A small autoregressive pixel model, trained from scratch.
Model: arch transformer_decoder, width 256, norm layernorm.
Training: nadamw at rate 0.0014, 8100 steps, batches of 128.
Rows from block 4 of a small autoregressive pixel model, named by matrix and row number. Rows with one number belong to one neuron. Each number is 128 + 24 x the weight over its row's rms, rounded and kept within 0 to 255. All counts start at 0. Numbers have three digits each. After the name is the row's rms in percent of the matrix's.
After each neuron's rows are labels from the 100 images, of 14976, where the neuron reaches its highest value: "top examples" is what is common among them. Only what is clearly more common there than usual is listed. The data: Sentinel-2 satellite tiles (TerraMesh).
# fc1: MLP up (model.blocks.4.mlp.fc1.weight, 1536x256), inputs 0-127
# fc2: MLP down (model.blocks.4.mlp.fc2.weight, 256x1536, transposed), outputs 0-127

fc1.670 106:138147161134116176105106135128130136115125194101098114137155165098175128145132130120141140126138104096146124136126133113132138114162136128150124138124125114194107119081128154119108088155131113113142154147112119112112134125161150178169127157131060119134047127121089143133092089102138084176098109084111148084071129140150115133137165144127096155099161086124110095098134147153086152164151
fc2.670 107:161106132126153085124119132113107096159111065116139140111118079146090117117098139121134142068096163164111114174120121134122133156101118108095170114130186147099159133153097109162127135113103120152098106117108146150119140133115098163116120138108119091137169130114164120111134125133097145096117163115125107169167158095100145111122116149114120136175105146106164135134149147109157134121139
top examples: main land cover: rangeland; bare ground

fc1.707 114:124140101130104101121115092117132129133126206089125165166146139130104119125123081132054174113130123119114124120162113148189134114121103128098148148124142122151178139128136138125087140149157150160123158132127161128074133126142119138127142154132099108118130103123133134141106143145089150106112132129126140121156095168145130131126112131136109131083219134140100102143186142106189119135114
fc2.707 102:154121135085108121130120112116151106129138113158124132123160127152122141133161135136133121086153125187108118124115140126159144206112158129100119148146142142151131126100123139141117105144116123108110146143097133142141099152133146116096135123136118105128133109121119126157111128144170142132125121139143113072123163142136128152113113151087123117101118112107108157118120156125154127116157
top examples: main land cover: trees

fc1.142 116:130125127121104147112136167115124118120176082146081132089157151109110146132092136111079126130106160123150155104150117099124090121139142152095101132138102140130137136121160140148141171144135101143170159102112109087086102122142102129133125101117113097105145126124109131133154149125126123131097136137142149082135116158134081121138118130143110117103153115127168095188129157150128161126130
fc2.142 124:149109123123148131134132137121146153109161122115135133128078166119131146120096110105116133174108145104107111114172073118153117140140130142188150131115148101135135131097109149122122144107126137113127102174191117122155154116127125121109151136143093125162161081106133140160168111146146107186130115123190126128094135162120138117146096133118136118125132138089147141159112142134129136120194
top examples: bare ground; main land cover: bare ground

fc1.354 119:066109095123105151121118193141146139162116122128086149120143149105138123172119133123091128142134109131148132129125106121162087167159122095098141107152081115115135118110185139172164142127119103186143116125109142105079108136130124133131117095138102140110129106138125141126119149139101123093096153121099125105158114114130138120135119112119074138128113120151149104106093132170134121134106
fc2.354 123:126133129128130117152155140132161180102116139067130143117111125117155127159103074111099158109065106136130146165097130141121127089129095125131141132123149149124116106098115125125145088109087118095170109119167123114119073126154113165121122121107145103141136089139145197088169117124120179131124128158202143171154106161123165100110132095094146134126117116129168160147122164134133133123097
top examples: main land cover: trees; clouds

fc1.252 123:156132163117131106099104148124109144135119159073155137101163152138140082119115099162114124115126103155128144115098111126165133143117104150092088135141125155120142128086127153133122105123153120127142129116132139118133144150116126145103102161120128110137090134148111116116157174135140161147103108144127152157132109131122086128103083126131090156108126102130112136159154114094174111161103
fc2.252 117:175133194125103171122121148098114145106110135104146130099123135164147123131158089106128144101087098121127150137117061126086114115122114171134135128121110143110131155136145142148109108113163109130144124114141124099149130132157137101100125121144126105133125088147141140130131114089112169139127128136163130126156096130144131154098093108123149138140144105174127154129124110116128129138142
top examples: built area; crops

fc1.81 064:108122113145112141069148122118103120149122174098124108135147143093110122139134174140136096150147111128127156104133132103149100080100127117153166109113130152163134140137147154102122163158141152129197162122143126195064118119145123160136124121105117126123115078103145177126110115140149134121073084097130119095106127148099146153133083149119124145102158118127110120162151142113114168154094
fc2.81 048:131129125143125155119160133136132107102113089113140110168120137145137119133100131165171137089139135157128123153088184150108116133120156147099120130120148075149127102174116133092175102116145126133124113142094109158102087119061136131141121129122116068114132141138146143113143172106116147133145152098109127140105112106124097144098122119160152114151114100145134104118144126103119125126099
top examples: snow or ice; main land cover: snow or ice

fc1.109 105:130116114139078189098139150120130137152096122115124140131156113146138116164104141151161108185161100137128129089119069110111084136161112135107137084111140153149120116125145129096162160135117112142221135148149108162118128112141135097172133174121117106093091130122142091098139136103121093130127163084119130134089116106145098115138115132107143144132104072161118106155139090124087158137135
fc2.109 115:131110138135126113132174120139082131115132134166122104102150109129138121181113172138201108154121147161150151142089117095077118160133158098103130135136107150119099139131122128121151114119157108124130108140086095126114098121098128115142128112158119089132130144173117092105146150150152124158153132091121099137110165071098069171114134131136124123131113120125116123140139096133103135141134
top examples: built area; crops; main land cover: built area

fc1.547 053:119155124107132128121156086131132128111073080113135167132130122133163115177116120140132110129136073082127177090175087122088127108147074144110133122123156161124102158136119075114146125101149120116170123129117094132129137097179115116138129110136085071122117117118116100109103104074158157120081134140121111167157062162167109091131149107145138119111162141149129123162166135130123101132088
fc2.547 050:142140130135135163126130130122150108116088129202116100115139105147117113159112146142147108108149147156136144139067136126094114126155158151177138129142107110122150163165128151133143088135165124167122062137098125125111096120116115135156128137133138139112111129127141141103146179121146086141181122138173140108149123083127128099128136118101101090124151108152164103163112162119108089140122
top examples: trees; main land cover: trees

fc1.671 048:139099142122099124177152132119122132119070124095149186134141155114167088157101135137141099128135101088121155125161124109097104126160094119103131148114159153125103109109165110180172155129150126141147131116129107100129175117157090142113135091136076083122073106109122163152121098119097158132111135137142134155155101158149103057152112104137101121110136145113079132126143120129132114134100
fc2.671 037:129140124132165143100128127123166112106109138157123117123150136117115125172149135137143102127124139114146139144089144141091125139189130152131134125132128112109144177148120147123114123156182098171130093147064127128162113103093129125129131146147191103122128122129129080109125168131116084127147122131119131165140129150129101090135120110074102090136127117146150133158122156091109101143134
top examples: water; built area

fc1.207 121:125134140184139119083139180101126139128119085088161132136163130127127127135092142117147108147128102142104134131155109102134109123118114101097152151129117255134143141110146115139127116120120133088162165074117122190120156145144078185116155127097118095111093102127135216132136139115135112124113154101151147148121139134126170121123066131145132134138101112133108098159159103107135122139122
fc2.207 130:156134138123150137104147136137153128096134159104131128131111095130133111149112129188117124095092172159148076145134084121123115108141110162180087126141140110127151102189139110101120083135154144121133116134120096120152115152147113129141134141113120148125128121127134087108132150105082090103100073112111137130166109133137128124145109142117137091133157123155123156125123110117114109123108
top examples: trees

fc1.120 102:117132135119124118074156105105153160119151076127136126090131143139129150085122090124111111150115103114155157151152111143128113171109089131087081135143128180129129105145106143156134167140155107155157169106108113156123120098134071107124154114128119079084138126123111134165120181133113145101108126110124119107164092150151085138139131129157163124098160139155128081164115122111152130126122
fc2.120 119:131103138145150115115097118097124126105096123133133149145153110137124115124087125134136132121152136119115148135108148148142147128101113122175122129117143127144132147083099091093102083128101167076154106111126149105111128172104141136143069147103087157102134140124127126096155098156119130159131073117157131166169112117106122174100121168140132114102170123089122138130140106113142142106113
top examples: trees

fc1.369 100:127127084137136146108126135128122140152121098118119143128140127130072098087155085106116143132153142102088149109107156114135092138124110173110121132123111194146124125091103114108122095139129117163149152123115129166177148116152116146129125144130105096163129206120129132146126125146131127103091079127165104129130141097147066140139115101108154160080131131107108108134146144132159096115140
fc2.369 084:134100139105138141115112102137143130130146132112124157121122120126124129121147149145134140152112121170121141088131119152057126100125100179129122131105116096137143135160115106095112120066159105138108120159135124120137097112178156082112117159162167119133139097146130156097134116134088193117157106131068115107121113109169097117116114141131134126177103127163111141081137123106147119115129
top examples: built area; crops; main land cover: crops

fc1.539 080:139058118110086185187134154155143122137101116144100180191163114119104104089113118086110163150112137117172149100115117111146118105131129126145089140141130140142131130108103151104149130125107106168134161152110139138129130125145089112111153134119105073100095136159135142099142155135115141132081142111149124109136115143133090123140103131125150178095110125131149164127139141107154118112100
fc2.539 069:125152170156126126156127125151148114103093169143115134123090177110150113116103130124130149124130130094129147144153151143115121099156131150100115132131132116090136142083140150130144093095149116107112074163113160129148114103128110160123105142145164092151115130126133124106160164124132116153162082137106118142089122114157112076122100113110127129163106135146147107126123152105115101150156
top examples: built area; crops; main land cover: crops

fc1.527 132:135103121148116182121094142121128104174109121145099160177126127140107188168109153133126141113133132112118078150127128134156140116134127136152130101079101144165124137120168114083091109146123137106130100144114155124129131160124109127148067065127063126156111124130095145094099143133130152127101138141160105130159105111124101113151119078126094125143154135127130130149152148104143136155135
fc2.527 147:105151118126110147158077129126127134168088119148114137173122122130114203152162089129105146168122123123083148129117167165115129165134114123174128126091116151101114131131133129148136087086071118126145112121160148139139108154171130137122101114122138158136120130141135139104070143128130149136122149169179151144139152086143108151113164148132102161155124113122142130154144175160145147107090
top examples: main land cover: water

fc1.478 116:110132146148116137114146131109154136163132168123103128144163170125121161064105118129124201149145117129165143113116123147136119147186109134117114132129106106153166098112159118150140123135143132146145128123106141125120113128171144135151146152145053036088105136143094092164136148144160088171134108113120154136130169133161114119163133136120109119066143137105119104154150137115129143116140
fc2.478 107:122151107173133080132098174156134128122121123114137131155117117099122127143175126106134123143123125149109097124183152140194142151105123103137136134111131110107137119114096108110148127140086114131103136108096144168126146134125128158110129134109131128146137171128132168104130147115177135123041142151098133104095164162120160057102135137133113120190134137152168128114124157117132141129125
top examples: main land cover: water

fc1.300 124:156117127106102132151114109157104113111121198097085132128102116081110128119094115124108152188149113093134169107120099126146106114113109122139157133107103148134142131149135131123153153154114108159139135143125115130087142105141083130159101114131101038119144154138128144181142107115117119105133117122137123084133062155110131136159133159126148132056143121139118112141167143142136153127136
fc2.300 121:132125140163124151161143164121079126131094136123146155108175132116140118153156166092130136132115052161143133111076129154114112107164083139126106132118143141144144128135149108126109095155137112110156141131118121119116147131117103156155109163122147154127109124112128102138135142127135132146167132144106121072151123097105116126120118144140114129063146099114135101123151158116142134135118
top examples: main land cover: trees; clouds

fc1.405 099:100134098128109113148149105134143137128126120123114127134137152094095147079062086154107149153134050123117129140178121135163117134146098128107120148123132093142145132139112125117130138142128141117169159118117138149144165104108123134133141131117131025085107117097118143107151109138135156165123143106112113092112111168113121122184121136158164122138154095140133117108120157125170153114160
fc2.405 082:136131109127118130103137136135086121126140146154123107157150135134118154161115163069148142133124123124150117109113156121114119167126144103107102132111105112170166117146115105109123134140109188111162165137118152121116171137104171107144108095123151165098155151125110167105115099119194137106126139148132190130196124148134139168104134151121112130116125146126174129109134151145130161123156
top examples: main land cover: snow or ice

fc1.2 111:114131104121067152106134167098150123143111145104125128107154176153127151126141128158138112177167129128143121107105125120136056107133110144084152142126115123144159146106137147112132154155156102147146168106111132166162122099168144139116131102110096086116164098113122146126132157121111121114090094133104168150122133125088113114125116129139147134149147097134132127145138119125163142131097
fc2.2 124:125175150142084157121103100128120158136106144094145104135105111154129142105084091143167143136145141153126142140105173142122126122078123130120155130125114137114117108093114153140158145145103140169126163109138118159133177120111120138121112116098105118102145124134154123094116159122118096111111148130121153155141092155137158135094091142148166131193141131126154139174096135082142137139117
top examples: bare ground; main land cover: rangeland

fc1.437 109:112127081135154128108120120146164111137138131121094123152131138119162131126123144126101111115138117157143087132160089116157101178167128106089138144151122124090114076131165108106125143147154096170130136104107151106154136115104108129155105117147123140084088150132118107122106095150127129068109096162080148146193131133132108141145139095132103135118130154137114121128092101143134112158125
fc2.437 131:129150112149166139116117159100175112144171172084132140127099175121096089070093105167118115143116171106143135115138099101100092120150080100166102133141100110116133090170137123117128154155162145124127114097189110135157119095170079138164131109105129145137148112117124132151151123157091068130115143126087133153123109124155127111167141119096120149133154124091121123102105135132158107121139
top examples: water; main land cover: water

fc1.683 094:118108159144115159136133107146116119111111169108110121162158145110114139184129134128111087173140100110154150091082146118143111106139115131116180122096110158121140059090147083129122133110178127105121130114124127129102100124159126134143101092108132105132102108145101108093132155100181142090119088135149181106121078144153132126114134124167127091154151096123108148161170165141100123156051
fc2.683 092:136148130117118074119123117150107073141090153173119134129133104151102118136078164146130127123132109143183132110071174149142124108121133131142099119120129110120144106185095098099119111107134134117132116164141143130116063113096114139164107131113135152117114156113107141080140149142122107181163148142092099145134130105106123078112143158132115135167167127127129131095170138107152126126095
top examples: crops; main land cover: crops; built area

fc1.15 120:107091086160125102140133121083135122130110089129103159144111154115109130077084113130146143159193131120141124133175100128166120137168133112128090119122099146129150173106110137123131109173119120119195119092133135129162156136105121118143137143127105083124102091131091166121111100177140146122111112065123164134116140120089126111164118124146148137076127096112137097162105135137130164154155
fc2.15 142:103132101136101122120125127117129141145140118083119133140109127115130143131149147150136137100124095123104132116147143131152134125108115113106131118116138144144128109113112133116100140146105109084195198117170142112136139178136132134140143103093100130099135117108099121138114116166141176123082171124122153112129089129089082114121128141100135161058105129081140116111153131134153199105124
top examples: bare ground; main land cover: bare ground

fc1.243 108:123103099134133071103092152109116112138143125103140151095174141121129113104118144097094111148163115154091140103103147130126097111099105142146122129151127152144128128102162103113107131145099084198145129071128138146133142135170100147146116130125090177118152194073118159187134147163094151141053135108143111137121121122123160104121110114114161123177137131116159147154178123097172132119108
fc2.243 103:146118132146119143115136089123106122111099154149137106142123126191111094158122109112129134087114108126126162151136127143117170139144144156092126129127154115139108134105114140149130087101170142118149150119113102118121109162137142134139132159117158112106151088124138090072159156101139123107181120125124197168137154112170104175131158134111153126112156154142102119108117105129117139111153
top examples: main land cover: crops

fc1.201 045:163126195143158125075170106137129157119135134098135104125146147130167069158087135142091079160127087150134127122114138131108115144123083131102081106111137153081093104129135129136148148155142097131141134139107116092117116152145127135124080106138153084113086142110116130121103198081163143126120124146136152079122141132199140100127143131097136123151145101155126107156123180137107122124145
fc2.201 038:119122120125134136124148125103130132121096124107142081129091103140116127135134140097170125127157134107093154132104114136015134129138158148160122121129127115118162167124119150133134152099191155115085118135131129142170155142142099118120095163149152129114122097142162141121135120154112104149123143153153152117134117121126097140073111129112146131139181129110133120117131103119113105146114
top examples: crops; main land cover: crops

fc1.42 126:113093115155126089131086115110162179141127095116114135135137131128120161145137111183084118128148141097108099148145186160155135111152128155127160136126131129095134112073121123119108155119113120123138143109110134107146103143139127123143112118103172127131112138116123188137125156148138104135111156109143107093171126153130171099113143092110152125094162143134165111171141157114143127131119
fc2.42 128:165118096104134088104128155121129113123177081081117098130149144138118165100083139120117146131097129127137115082140129144126084144103149143147114123107124147093146096175135108131131208097159098119104152165152123126138185097101132132144095090127141133133166127083117150141152147162131143110107126162117147108136120147114123121120111125145136124145147138148132124160166141122141129122101
top examples: main land cover: rangeland

fc1.718 106:129172129112123109123142160148142147136167102114119119168134108107142168171110140127114154132120118100147151134143164112132123108125135083133074127147103157157122115108133177092097095161072100171129141128119148102119161125158152133164143108166096133139140132104088137147088148141160146131116150114117092105108136124146142123168106135109116145154139131151158126116153108090144135117118
fc2.718 101:116148117124133111143125141086115138154143100148136125135122095109155142133107108119160115105133172188106095134127112113152098144125138080127123127138133171150105104147127107113139129146083133168092109131127097114130149132082083144110116103123101101138121126104126137128150141123118202117114173100097070167059121135127156111132100147157120149211084124138154106138125116109143140118111
top examples: main land cover: trees; clouds

fc1.383 035:088127147114164170185160108149111119132138120120143195116134161147150129124116122142131101127127053099112181123142114128105146110117090151113098128135120136100125102127102126093118099120113123133094155143138122158125129112151110150119145130143109072138118173122117102116138085137148125139145159130145093167145114133125099140142130105145101126139138069072135148119156153122153095119105
fc2.383 030:106170114148145133103122115120114153111099153143125139127111155120133122092154117125166141112148139107127134143096131133104116122156131139151116144155122120132132136120152136126113145167180120163064105119088134142125165093124134119142106123138171148116119143123128097123146155125096139092149100122121129136137116136124115111133128096129117079172142113130141139151122105090128103142076
top examples: built area; crops; water; main land cover: crops

fc1.362 125:127159141139112158125125133150141179099175136108143148158134142094135124115092120078146071144119112116133130137154094107127093131127125115085156176120119161133204107101138153137107153155125131124148125135126154102111124074098084139139136091126085098096129118099115142100148121127161126172108140097115135146128119151089115124119093155182142124068120105135140087133149144118145134150141
fc2.362 126:173159166135128125138150144120122070121158156158131145120094102150133131153160147111151099111123157114153124123098123111120115097138152122126162124138149107136188134145106143129101137142155137106153141154129125143114120130136138132117177108092149096129133119099130090115137151118138120130105100126136106124115141110149150145145112135140158099156106145108177155144124157127120158133126
top examples: main land cover: crops

fc1.72 089:103114142118085132119105127128143107189159126109088107120192150122089138126107110149085167122133132097130114128126126094175106158109126126116120148130118145132125083119151144146129185142117119153108145118136157141149179057111091120124155080142059087132140167135149149155142122153119114136114096124140120097153135167128120125163122102151123143153136126106105135137121124134131126156110
fc2.72 062:108114113141136108094142128134154128153109078085127130122209115106137111115165108086093144119111114135094135106114135119181152169119114135118133125120101136129106124145140117145167132119112121184153142113127126160103134136162143150142116132123112145120139153122130106109144165145096098125124126110131107159112138095069106121135136116123109144080123149174172109168136066138129102125086
top examples: bare ground; main land cover: bare ground

fc1.550 016:163101123104129125122153108143150136117132111159096116128117151101154119147155124098083125110135110163093102136129116127142101115096153139116139133124098155165156105139156153147160105115131057110147167076155124122094083139098136134150125146134124130155126181079117153108098155137112115118133090077117153164120122138102166136086106132116108118103125129165114081106103096114085104148105
fc2.550 018:144163122174124099148141095117130115110137136133160118137143114101145128091112139129139162130120111142084114096113133146142134123050147140129134120103155116154164103131106133136105127107100159162156148157112084102127147167150132116141142122114110107106127099101162121133120123139132132116123153165144133113145126090122086094154154156146131123158130161097103106174106149103140125109119
top examples: snow or ice; main land cover: snow or ice

fc1.690 102:131118091131105073136121178121124174170089136110138113122179135142119151083108124162110147133117116131124112143132111124134096165120111096105161160175089123118127110138177141147166135155109149146096114100132116161126144117158098135173144133148079089123086126132131098182153109122105119168107150118134087114142118126121127107168124108114096123113158131161116131106134122119128129150138
fc2.690 087:103105117135141100155103141111139153143128093089151120129204099118146135121158149101134141122138131106116094125160113102081127103151114098182129117151126104147142153143131116148148139164080144161120128125127132106131138140077123158071121124119087148158127136114141169177153144133104148152141133139140101121096164121118136093117122155116112114136108139119169125124145089140143141130150
top examples: water; main land cover: water

fc1.210 088:100104095134106134156116124126140115139151108139093117116126179090107121160118129116110129121164115067116141118117089121130129141151125076122138150114137139092158147130096095130131096153155138151163136130104166134152125127121126134133122110093055105132136170174127145146113127155129154039140153075122168133164146129121131138134170129161079143094102083110154090163114119133104106139129
fc2.210 063:124110114149123132131121109135131132118084110103132149137202077147147107149147104111128137103133119159121119117118134127132114123135098120102117125136142158121118120119106124148138108138095082178166144104097108165093085123156146168137148158107134139123129147156130158116133149120109214111142141072125116111177133128131137116145122123162119112101094110158135141134125128100118128128087
top examples: bare ground; main land cover: bare ground

fc1.662 042:077148103172119139117097164105143156109161141146094097123115123115106166144108127147162145129139160062109139124138143140093108122165153107107110109134098151125159137112170139110078139177111120147140119126109127131130110106096125122158102104141157131128117172099111151113113114118164140136113133092102125133128145133102106122124143091152121139114093084114145127141140128120109129159094
fc2.662 033:143106128136120140128123164152120123139148133144144135123151120140120141153099136113102111148100138153130130107094106134172109138132121153167132122132105120146126121134143136111119164108126114129121142140110117119219056130187094120125137132125103156154104158133150159160107097134095094123131155137169089163106099123125145113168137124146112132127118119125109136137133169118125092136134
top examples: snow or ice; main land cover: snow or ice

fc1.615 130:111133118150097144088117121100101100149106151116115118171121117133138129095115135121167135085169105129104138168120098124131128139128141085112124114110116161132147109119122173097121102167147122170172135115128172156142153122142125134158103135117071104100114142165129129129115116151139156121094135060102177147113110112130101119141089132157120176101111120097133114139155086102129175137123
fc2.615 149:144171146118121117121126112143090106126100146101122125131132125136138127127127187137180150156141115149161114108114131110113140135136153101100113106122119145101128120141107138122108118134120097107143177135155109119149133126094165131167152165112123158138130140154113042100119106145153108133131128107085137144122144086102073153121116152096134158107121107096120138087171085141146147130153
top examples: bare ground; main land cover: bare ground

fc1.619 097:105133077130127138142132175131123127122130112128098156108147121106160159137114105117128111136133118087108095130136159130185116116133135103100095118155154126127108090130116135141089111126106116110166122136096155141135124156133085124128070142102146134135100157112103099141115108112116127122084170129132110112093133109085105125140141120130151167117121126181123113113086164129095154138106
fc2.619 074:107152134103111133146142103117121131150121129113149162133177115126141130135117097098094107132122109149151158137140137135155147134163093124104098127125160121147132143136127122129125090142103137136187160115100136106110160111165098085098112176116115085107142119162101130148125149061162159125136128140139133172126133114142157172119147135153119162108140153157123113122123149129123159117123
top examples: main land cover: crops

fc1.295 050:129113109131150109059122142162100123132119166064138125102135135117126119074133161115122073142142081129108131119086161110115128140140107110125126107101131157120106102136174153116132179145186119156161166171124131118096129130136082171129132128138152137176129158113115146155126148107145141106095089164115134124106135126119134113143088117134103142151106153118101162162158096121113109116118
fc2.295 044:163146117117129162108141128114127143105107149137109088141126131146115115116197133080110124084138123158171131124029151120139139106124160108131105118164117132153147092128117149121126093112147184141130119152110145115112120143125120120139108131117131122121104136151114073115110144110128128098142110131107097117170113130105165145087121136089139145140155111132125111124136143116085104145111
top examples: main land cover: crops

fc1.101 121:103112094119132157147080117133144103142114112080094147171136192119154124146121170092147130148169103121116086128136120137135123095166121101133147105097124135097133086101163137133143120152171122153135136118135130147155149107111125121136106124152064137109130093130127140147121112186124136135108114158106160119174115149121126102139136092117096183131120130092132112158112091139136143120121
fc2.101 127:098123093130156121122145138113165128128148159081124103153151130119133166158127136157155158126147121091114096122155120114074098119130121098179149139122098119138114108120129150106101117130142107086128153122182110145128165123122132143147154120155120175163134114113150159162095100168100150131115136137138127130127103101132102170143106139105134128091091095082118150116110097136162149110130
top examples: water; main land cover: water

fc1.53 105:100140109141083132110094169108117145164123083127115115120148120134115161135139085162122134104143128155140132105180150159128106148115133089124113134153092149108106071113138141126145196116146114184146169138126132118158129110104090100173125050142093128125113176137091135100068136126141093070140166138111137157143121126106106108121109097144094141141170117144095084146122129127128127148083
fc2.53 101:100131146150115152119101130122153157165119175103126123090172140099139134110157080128109105155109151114121164130104134117161156099118117107134128143122119141124114125148139152154150084143089157153126114123175126134137091100175147137111114124112120100149119166122140128141125141117110094170129126146175146167105149129097132115103155141139100166129140124100113152118136109136137127137105
top examples: bare ground; main land cover: rangeland; main land cover: bare ground

fc1.80 119:115121113127097144134107150119111109136161131128101104105120129113104145125101149131095173125138126116174081119153103138149083142134115100086103152117112163122176099130114111123155117123123141180153143139099122102099113045097133106142110110131140103143140159121114143148133154150139177133155149115117101118139121138133122121157142165153090158158134128163145117142167128094143120162107
fc2.80 117:130084118138159068132168133132112080143151115076127111118168114159139120118154127094121143114070110132145122128144132119120148143119136087124108113118135146152127114166150090107126130132098147114125138112105128091100172145099122127098122091105186093112132122126144143134151110122101171094111153131107104208115125140107167128139130152156136138184118153127183121067182076126139120109099
top examples: main land cover: trees

fc1.8 116:103147106143095133084133180135105139170145160088126094109179115116119125088145145120145106159170105122140147110130089116135075138139109113089141098144103222171141152148179156165127184188160101166194156122114132161130161113116123140138136109114142097094097111126139161122100168149124133103122140104130160142108162110103127130153145107124127127124154092110084081125119140116121133147116
fc2.8 147:173121121095135096120177110116121152120146124122139115133106083132133135148087132172170084110099148135185133120124089113106107164128133121127099129144155115123121102218103118116130146101153139117145130146119073147099148130134120113145143121127135148132155142154116125151152163133120162127148130089129119132134121104111122178124136100114143117074108136154122146129118113146124107129111
top examples: main land cover: snow or ice

fc1.755 092:132130117147104121167115153096122135126133097108115173131165138120161125149159100131068136135133129085133089130160146133212116147110133116108135149154137140142142122069112130107142119143052118123137159138118129134141131114155122100147142145114118146117137121140134125135127119123107135091095170091155049112127110178099146102135131098122164142099183120146147092109110124143133160140137
fc2.755 074:131110145114121097163153144135144086147157130105125149098168118116130113135094153165083150114119136131108114159152126122152146127121147105094167126173189145144103127086103115091118098124093108073143143145072131127086129139121092116113123126087105102143151113121122112126128138145097105134137092143128080126089126145085113132129109117079101121094135137164105122133121098112122145127121
top examples: main land cover: rangeland

fc1.25 076:137161141130113141116098131136137151118111126092125151200130174072161113107094091137108125128111130171152095127121137155138104118153113134101151141112138117119135130081086150133111160111129115132109147122128158120134130120134102122113132116140124136128141109126127126055098149130157124161092120149140103124137098131142157085109126131156113179111129144129176135119120185105122126135119
fc2.25 069:138134142139108147123109151127109124120097090099125145119150139138111131129122133168147115126128106178165156122129137144062108119111119132124134131134154107171135097164147112148125116126201101064122119158138120159072159094091140088166105134152183079157159102132126143119111120160165131115154085159120125064133142129115102146120112115101113133120141143134097146131099167125142123152120
top examples: water; main land cover: water

fc1.522 137:124154150165099152148136104101151148115156100106117144167116143115130126111140135126097122120128083143101079098178164102146107089113118110140136124106135157158169107164105142093133149166135121132156137169156151094151075100109098154133145164155106129117152142134129109151135121136123177071109073124148122132111075141135119124137118117139103123137111109176136111127088132117151132155086
fc2.522 151:100116139144131124111136139116107131126143081103117087128132140057129153155147127122102132115153109150185134104106130128150183061101170105143123144111125147131148104119108121134130122121139133083136162144085159137145116135158155138136109109113154143129109141109096130128104104143134123131097126115108155083126146140116086110123119120159115151101149099111142141178153123147121158144119
top examples: main land cover: trees

fc1.765 111:101146114111132122125131149121170125189112091146084156096163130094136157121141111141096122146163140124099140109106146126136098149156105100114106098141134117139137156103130114122108148143136127143141119111096165118130104135158093106133068150085053101101082175104101126143123102118132145053102159110121120148169115120121141122114146129134083125130127124125144097152072149130140133124137
fc2.765 098:149121121109129113112117125129117137117140098123143162122142133129128162099165126134109112146106133171116117098118092134158107145113108137151136116125131220137093094130149113095144200139106105176112124103144134143176093143130139141105135103122111110122130155134137193129118126127093183152067144139178119118106119140129130125134127101149177116109156098150145130144138154102160112142121
top examples: main land cover: water

fc1.632 126:126111087111145165134160161072120118167142123149104162119115137108104134143101133089102159133175118092124120156110147134173112136138117121108097124103125120146199116090124096154130122126130148140115116148130162121112130143126124122136121090115134079142138110119077121116140142146108160064134150136147099112176145127135147095142118123127082151120145102142153094129109121130144140105151
fc2.632 150:109122079136147135126096129130163177129111107139135174167135119106179144105163117143126128163146140164118159120147133125132120123111092108159132112095121125140116106121124101125154137112068119149110080103142170146141094152167157156100120130124129136136144185145129204127125099107077148122066138194133140120144108113161132119098124116131106143142088119103166128146129133133170156108120
top examples: main land cover: water

fc1.288 040:119150170127096130157119114123111121147149135116140121151153133137154100126137131127116123134142085181104147125140139119145130127122119130112100143107127107172149106121190124171122111145080097093153131121133141122157125141158138188157110100126104186100105118079135170108157191149137146123138151101099195102135151125136120115124112122140127112104140098151133115074136180138159139095126
fc2.288 039:148075112147163109114161120120095117124101122140124123143112120132134118076146165113126147097119129104140126096113077115098137109124137095115147124116139156129122102155141113144113120096135146124128108128171169147105132146089148112136115128147172093098155111163125117068141115115096186115102133131138125111197137123110145157124130173108120140127106154143158119124167135138125124125090
top examples: snow or ice; main land cover: snow or ice

fc1.22 111:077132109129123169125129168132120119151096141124118146116132163120153153113124089099121189183127078097157127100124115093126113136142102113113108104091125164143113147125112121137126128113162068137153115138114143144155104100130105097105134129166168137131122127106151101131130141139104129129102136125139185163087117132137066097148140143138099189135117147131124124137107148161096115124110
fc2.22 107:123137151110141188158115110127140125126111114109128129108165158129122126122073140067127145130111114133135125147120137134121140136145100114106145123114132104131145104162133120144144123098148138082131095112143132076126120094132085131178102138106110127139125109121123125147160103131140167090129132134110150192126119151152117090119131133109082137140121130082129121138104183151106115134147
top examples: snow or ice; main land cover: snow or ice